From a checkpoint of a small image diffusion model.
Data: trained on photos of arthropod specimens (BIOSCAN-5M), 97500 training examples, 9.8 epochs.
Rows from block 3, named by matrix and row number. Each number is 200 + 40 x the weight over the matrix's rms, rounded and kept within 0 to 999. All counts start at 0.
# ada: adaLN modulation (shift, scale and gate of each sublayer stacked) (model.blocks.3.ada.weight, 1536x192), inputs 0-191
ada.817,187,199,199,204,192,211,199,203,201,190,192,204,207,202,203,199,208,209,201,188,202,182,191,203,197,197,186,200,199,210,197,201,206,214,188,197,197,212,201,205,209,208,207,210,191,210,193,206,205,205,211,179,202,209,200,204,206,210,206,209,203,193,194,208,192,205,202,188,194,203,192,210,199,210,229,181,235,188,193,201,185,216,192,209,192,195,212,198,187,197,196,207,213,209,206,203,199,205,187,205,192,205,208,188,202,190,197,196,208,201,206,194,206,208,201,199,190,199,213,185,195,186,208,187,210,194,187,225,210,199,197,205,209,212,189,209,188,194,205,187,182,207,189,202,192,203,190,208,209,186,208,208,189,202,212,208,197,209,207,187,202,173,200,208,205,194,191,188,212,196,187,203,189,182,194,171,209,210,184,214,199,176,199,205,185,214,191,211,195,199,213,181
ada.818,199,183,193,180,205,200,180,198,182,229,194,226,241,189,232,250,222,193,200,237,211,217,202,192,196,194,201,206,193,224,206,179,195,202,206,250,194,220,242,202,225,219,243,234,215,209,205,216,225,213,233,150,243,231,227,230,218,229,210,225,231,167,239,208,189,150,249,196,223,230,186,213,200,217,290,260,291,277,207,234,190,210,210,212,200,198,211,254,212,190,185,207,226,211,227,226,270,241,162,222,200,236,206,204,214,209,203,188,235,189,237,184,242,234,149,193,272,206,219,200,204,226,217,208,210,205,222,259,221,227,217,244,236,213,218,211,218,257,239,203,220,231,207,255,173,225,207,226,208,211,215,218,223,263,228,221,207,214,226,185,198,219,182,221,245,206,208,198,226,193,228,247,197,205,194,247,214,232,212,217,186,231,253,193,202,185,188,223,265,250,197,206
ada.819,195,192,195,182,206,188,183,175,184,197,207,202,207,183,207,207,211,185,194,201,192,192,202,202,195,183,189,201,200,202,211,195,200,196,192,209,179,197,210,196,214,208,204,206,205,198,197,195,208,200,207,218,209,195,213,208,205,206,196,204,200,194,198,190,197,214,209,194,183,213,194,198,200,201,245,181,209,215,188,207,200,193,197,192,196,205,202,206,199,199,196,204,208,203,202,207,214,206,208,211,199,205,193,189,202,189,201,196,210,185,201,195,216,200,186,191,216,201,204,202,202,186,203,188,198,202,193,236,196,210,216,208,203,189,206,205,196,207,208,211,200,205,200,208,212,204,197,205,195,206,196,198,215,172,205,198,207,206,205,210,200,207,192,202,211,208,207,182,200,203,204,205,211,199,200,204,195,202,211,199,202,203,209,209,191,184,193,198,209,202,198,207
ada.820,200,203,196,204,211,197,199,187,203,199,204,203,211,205,202,201,218,194,196,206,198,198,203,214,195,187,197,206,198,209,200,202,195,208,199,200,193,206,206,201,220,212,211,211,200,208,195,196,204,199,214,185,208,203,202,210,204,215,194,206,192,190,202,195,201,212,204,199,186,209,200,206,207,205,296,180,255,204,199,202,195,209,205,198,202,212,211,198,205,205,198,206,217,208,217,204,236,206,188,214,197,205,197,189,203,191,209,199,218,204,205,200,219,202,181,203,204,215,233,198,202,196,208,194,204,203,196,283,200,213,203,209,206,198,206,216,197,199,207,206,193,209,200,207,196,197,202,206,203,201,197,201,208,165,213,204,209,212,212,209,208,201,203,209,210,207,212,194,211,202,206,205,210,195,197,200,203,212,200,215,206,202,207,232,193,200,197,204,203,200,205,201
ada.821,229,212,209,259,224,214,243,245,248,276,192,214,229,266,206,226,225,222,215,281,248,253,217,195,209,221,243,247,191,229,160,192,200,234,249,211,241,232,215,189,212,199,243,234,229,225,194,219,200,190,230,76,223,244,196,227,198,238,194,218,225,137,283,201,205,88,225,225,276,196,207,222,207,209,337,313,387,232,260,220,190,239,247,225,223,202,208,229,239,205,191,189,218,210,284,203,300,223,113,193,207,226,197,217,222,241,237,192,238,261,231,199,221,243,116,227,226,236,259,206,215,277,201,252,205,235,252,298,222,254,213,232,243,236,225,228,253,231,223,195,239,228,221,235,113,204,245,226,213,202,212,211,215,293,226,216,219,221,235,171,229,221,175,227,224,216,210,245,239,176,249,234,195,201,186,262,227,236,201,236,204,255,227,191,238,221,210,223,231,231,199,209
ada.822,183,161,191,170,173,197,170,185,171,190,185,217,207,172,217,215,195,190,210,185,184,187,185,203,191,199,177,173,204,209,233,179,196,181,183,223,174,196,220,196,198,212,202,210,198,196,222,202,215,222,200,265,211,201,227,209,213,192,221,204,233,221,194,210,187,199,216,183,188,224,183,201,194,203,169,215,148,214,177,220,197,189,184,197,181,193,193,215,188,183,191,205,200,197,160,216,190,211,241,210,205,208,214,203,223,197,168,183,205,173,206,187,206,205,207,183,216,174,179,205,206,181,209,182,207,181,200,168,209,194,210,209,212,194,203,187,199,217,218,211,204,207,202,209,230,227,178,211,196,221,210,212,220,261,206,209,192,201,204,196,177,207,199,195,218,198,194,184,196,210,203,209,195,204,215,209,202,198,222,192,174,204,207,198,187,162,184,208,211,209,193,211
ada.823,214,188,196,198,218,206,192,218,196,264,192,231,257,213,236,269,235,200,212,276,234,244,210,196,197,208,224,230,189,236,187,178,193,216,231,265,213,228,255,193,230,217,265,248,232,220,200,219,219,208,247,78,258,247,220,240,214,243,203,227,237,141,269,205,197,99,268,212,250,232,193,221,209,213,414,306,398,316,234,241,183,226,235,219,211,205,210,275,232,199,182,200,233,212,263,228,318,254,119,222,205,247,200,211,227,227,222,180,254,211,253,187,257,248,101,214,304,231,262,207,214,265,214,234,209,222,246,344,225,263,221,264,252,220,239,232,247,281,253,206,234,241,218,282,135,224,229,234,209,221,212,219,238,293,240,224,213,226,244,174,213,236,176,230,263,217,221,223,241,179,258,268,200,203,189,281,224,247,220,235,185,264,275,209,224,187,194,229,292,270,193,217
ada.824,208,192,211,220,191,188,221,191,220,198,199,193,177,224,187,184,182,194,201,193,187,214,201,196,204,201,219,188,224,185,213,198,209,183,213,185,189,188,188,188,180,188,175,183,202,186,215,193,192,193,175,263,180,181,204,185,191,176,199,184,204,237,196,195,204,210,180,203,197,185,207,188,192,187,91,214,123,180,218,190,223,174,198,185,203,202,185,183,204,190,203,192,172,189,176,187,183,182,264,185,208,182,197,208,204,199,191,199,178,224,180,205,176,185,237,189,181,171,143,214,205,215,190,215,188,193,201,111,188,181,209,179,184,187,191,171,200,187,181,214,217,183,209,174,242,197,207,189,189,213,199,188,197,215,178,188,198,192,181,227,192,215,195,185,179,199,187,210,177,215,196,176,213,224,222,215,183,176,219,171,203,218,176,171,210,182,207,184,179,183,186,220
ada.825,199,197,191,195,208,202,199,206,198,218,197,209,215,199,210,223,210,200,193,217,211,218,198,173,202,194,209,205,190,207,193,183,198,210,209,219,203,212,211,202,207,198,219,210,201,207,193,211,205,201,212,139,215,218,202,214,204,214,200,210,211,162,232,203,192,160,220,196,223,203,191,205,196,205,222,246,252,238,214,212,186,207,204,209,201,188,203,226,201,196,191,203,207,208,219,205,230,216,155,200,194,215,199,206,198,206,207,195,209,201,217,187,211,218,169,192,233,202,196,191,187,221,201,213,199,211,215,208,208,214,207,217,214,214,203,204,206,227,212,185,206,211,197,225,169,206,211,211,207,186,206,206,201,232,207,206,203,208,209,175,192,204,183,213,213,205,200,201,214,192,205,222,191,195,185,231,207,214,191,208,190,210,224,179,203,198,194,207,232,226,198,194
ada.826,184,177,195,172,178,199,174,196,174,194,187,215,212,176,221,225,193,196,198,190,187,193,187,182,195,198,187,184,202,203,217,185,201,192,189,230,183,207,223,203,199,208,208,212,197,197,206,208,217,216,206,221,217,210,224,207,213,199,216,212,230,205,200,214,184,190,224,182,199,216,183,200,186,209,146,224,173,226,187,218,194,192,184,203,182,185,199,226,186,180,194,205,201,200,178,215,190,218,219,207,196,214,213,196,202,196,177,197,201,178,214,183,210,214,214,181,228,173,162,193,195,196,210,191,208,183,196,147,212,184,200,215,213,206,188,187,195,226,217,191,202,209,195,220,218,224,186,209,200,201,212,211,198,250,206,211,188,201,202,186,184,193,196,200,218,190,183,188,200,209,192,216,186,198,202,204,203,204,202,192,182,198,218,176,189,181,186,211,226,221,200,196
ada.827,217,198,197,209,204,205,211,200,209,215,197,205,210,213,201,208,209,198,199,226,197,221,199,209,197,198,222,199,194,206,197,199,198,202,220,205,205,203,205,201,210,205,211,205,199,205,197,201,199,201,209,176,210,207,197,206,202,207,198,201,196,194,209,200,205,185,205,215,208,206,205,205,199,199,251,224,220,221,216,201,200,207,219,202,208,201,205,208,220,203,194,202,208,203,208,204,229,206,184,210,196,207,200,204,203,204,205,198,210,212,208,205,212,202,185,212,218,207,212,209,203,231,203,220,203,203,216,236,201,200,192,209,204,202,203,206,215,211,207,203,212,207,207,212,192,198,214,204,206,204,199,204,198,182,209,203,201,203,209,204,201,217,200,207,208,201,202,224,208,203,219,211,206,206,197,224,203,210,205,211,194,231,212,212,220,191,204,203,213,209,200,209
ada.828,188,182,198,172,186,203,169,188,173,184,189,211,209,173,213,207,208,195,205,183,188,181,191,212,194,194,176,184,203,212,222,194,193,196,182,213,179,203,217,204,210,216,203,210,196,206,207,201,214,216,206,268,210,200,222,206,212,202,210,206,213,217,188,209,195,224,210,190,181,221,193,204,200,206,204,180,165,203,172,209,197,204,190,199,190,202,208,204,192,194,193,208,209,202,179,214,197,209,237,217,198,207,210,192,212,190,182,188,210,173,204,197,213,203,207,193,207,191,200,200,203,173,213,176,210,184,190,206,206,200,203,207,209,198,198,205,191,207,213,206,196,209,199,205,220,215,180,208,203,207,205,209,208,202,212,208,197,208,208,209,193,198,202,204,215,195,198,185,204,200,200,205,204,201,206,189,203,203,208,208,190,193,205,214,183,183,191,208,203,201,203,202
ada.829,186,179,197,182,183,218,178,217,180,215,173,228,235,186,230,239,214,210,202,213,208,192,190,183,195,203,186,200,197,226,207,178,200,219,191,236,197,229,236,210,218,219,237,235,204,218,198,227,227,217,232,177,235,236,225,227,221,228,222,230,243,171,218,223,179,159,240,185,222,224,179,223,181,225,220,240,252,242,192,233,183,223,194,225,187,183,215,240,191,175,182,210,224,215,209,226,223,235,175,217,197,233,221,198,208,208,190,181,231,186,236,176,232,239,175,186,240,183,194,187,197,205,221,192,219,193,202,202,232,204,203,236,241,232,195,206,207,240,235,186,207,231,196,241,172,231,190,228,215,196,227,226,201,286,229,229,190,221,227,169,196,190,175,221,238,190,177,193,230,189,204,237,175,190,189,206,228,232,193,219,182,200,236,169,191,190,183,232,241,237,209,189
ada.830,201,181,190,210,194,211,203,209,207,225,189,217,221,218,213,224,209,205,213,228,209,222,196,202,198,208,207,203,189,220,202,183,195,204,214,222,204,206,222,190,204,207,223,223,207,208,209,210,207,211,215,184,220,220,212,219,206,211,212,208,229,177,229,203,195,148,225,200,221,219,190,213,201,203,264,259,254,234,219,225,187,212,211,210,197,194,198,226,210,196,192,199,211,201,211,211,250,218,175,206,207,217,206,210,223,217,197,190,223,216,218,190,217,221,162,206,231,204,225,206,208,224,204,215,207,208,226,238,215,215,203,223,228,210,217,209,226,229,226,202,212,218,208,226,178,218,209,218,205,209,210,216,216,281,218,213,200,208,221,174,196,211,197,208,227,204,202,206,215,194,223,223,188,193,199,236,216,215,209,212,180,232,221,205,210,190,192,214,227,221,196,208
ada.831,174,174,181,169,179,212,170,190,171,179,180,214,210,169,214,212,204,201,199,172,187,183,178,189,188,193,172,176,186,211,218,181,191,204,175,216,184,204,213,206,205,209,207,209,181,208,201,207,211,221,207,224,209,209,213,211,212,202,216,208,220,194,190,215,183,207,214,177,181,218,180,211,191,207,187,192,176,211,175,212,177,208,177,208,180,183,206,213,175,188,189,214,209,208,170,212,187,210,199,210,191,210,215,194,204,187,175,193,207,170,209,183,207,210,199,184,212,185,191,182,183,172,211,176,211,186,190,182,213,192,191,210,214,207,193,201,183,212,216,184,176,210,184,211,202,217,177,212,210,188,211,215,201,241,212,211,186,208,210,176,175,180,198,205,214,192,191,177,207,195,182,211,181,179,193,187,212,205,186,208,174,179,209,196,176,188,180,211,211,211,209,182
ada.832,228,208,208,239,229,207,227,221,231,256,207,219,242,248,214,237,238,206,209,271,232,240,218,217,207,204,231,232,201,230,182,196,195,225,236,224,221,226,231,194,232,214,252,239,226,222,198,213,213,196,241,133,239,239,212,228,207,245,192,222,216,159,261,198,208,131,236,223,248,216,209,220,217,212,395,276,349,263,241,222,203,230,242,212,226,217,217,237,241,207,191,197,231,210,266,215,319,234,136,217,206,232,196,213,222,226,234,194,251,243,237,205,245,238,119,220,254,234,264,217,219,252,212,233,204,224,241,342,216,255,213,241,240,222,232,229,241,245,231,217,243,233,226,250,138,208,233,223,213,216,207,212,218,241,233,218,226,219,235,204,226,239,183,230,239,216,222,228,239,183,257,241,217,219,195,261,217,243,218,238,210,258,247,218,227,209,208,222,251,239,195,222
ada.833,232,236,204,302,235,194,295,213,295,237,215,162,165,302,147,152,193,214,206,240,225,250,225,201,211,212,259,248,193,180,150,218,209,210,254,137,237,179,145,171,179,164,173,170,216,191,190,184,151,156,173,82,158,177,144,184,160,186,166,166,157,175,227,159,227,163,150,234,219,148,224,190,210,167,276,220,316,145,282,165,206,193,238,190,223,209,179,154,228,226,210,175,175,189,258,155,226,158,147,158,212,166,163,212,200,217,247,206,179,300,166,216,163,174,175,234,142,233,242,211,204,258,159,261,174,242,223,265,167,225,207,165,174,183,219,203,227,151,159,203,205,172,210,161,176,151,257,179,184,195,176,168,208,180,172,164,217,197,186,196,229,211,199,184,154,220,214,234,184,194,213,166,213,190,197,224,185,177,198,191,226,231,159,205,240,219,223,166,150,159,189,209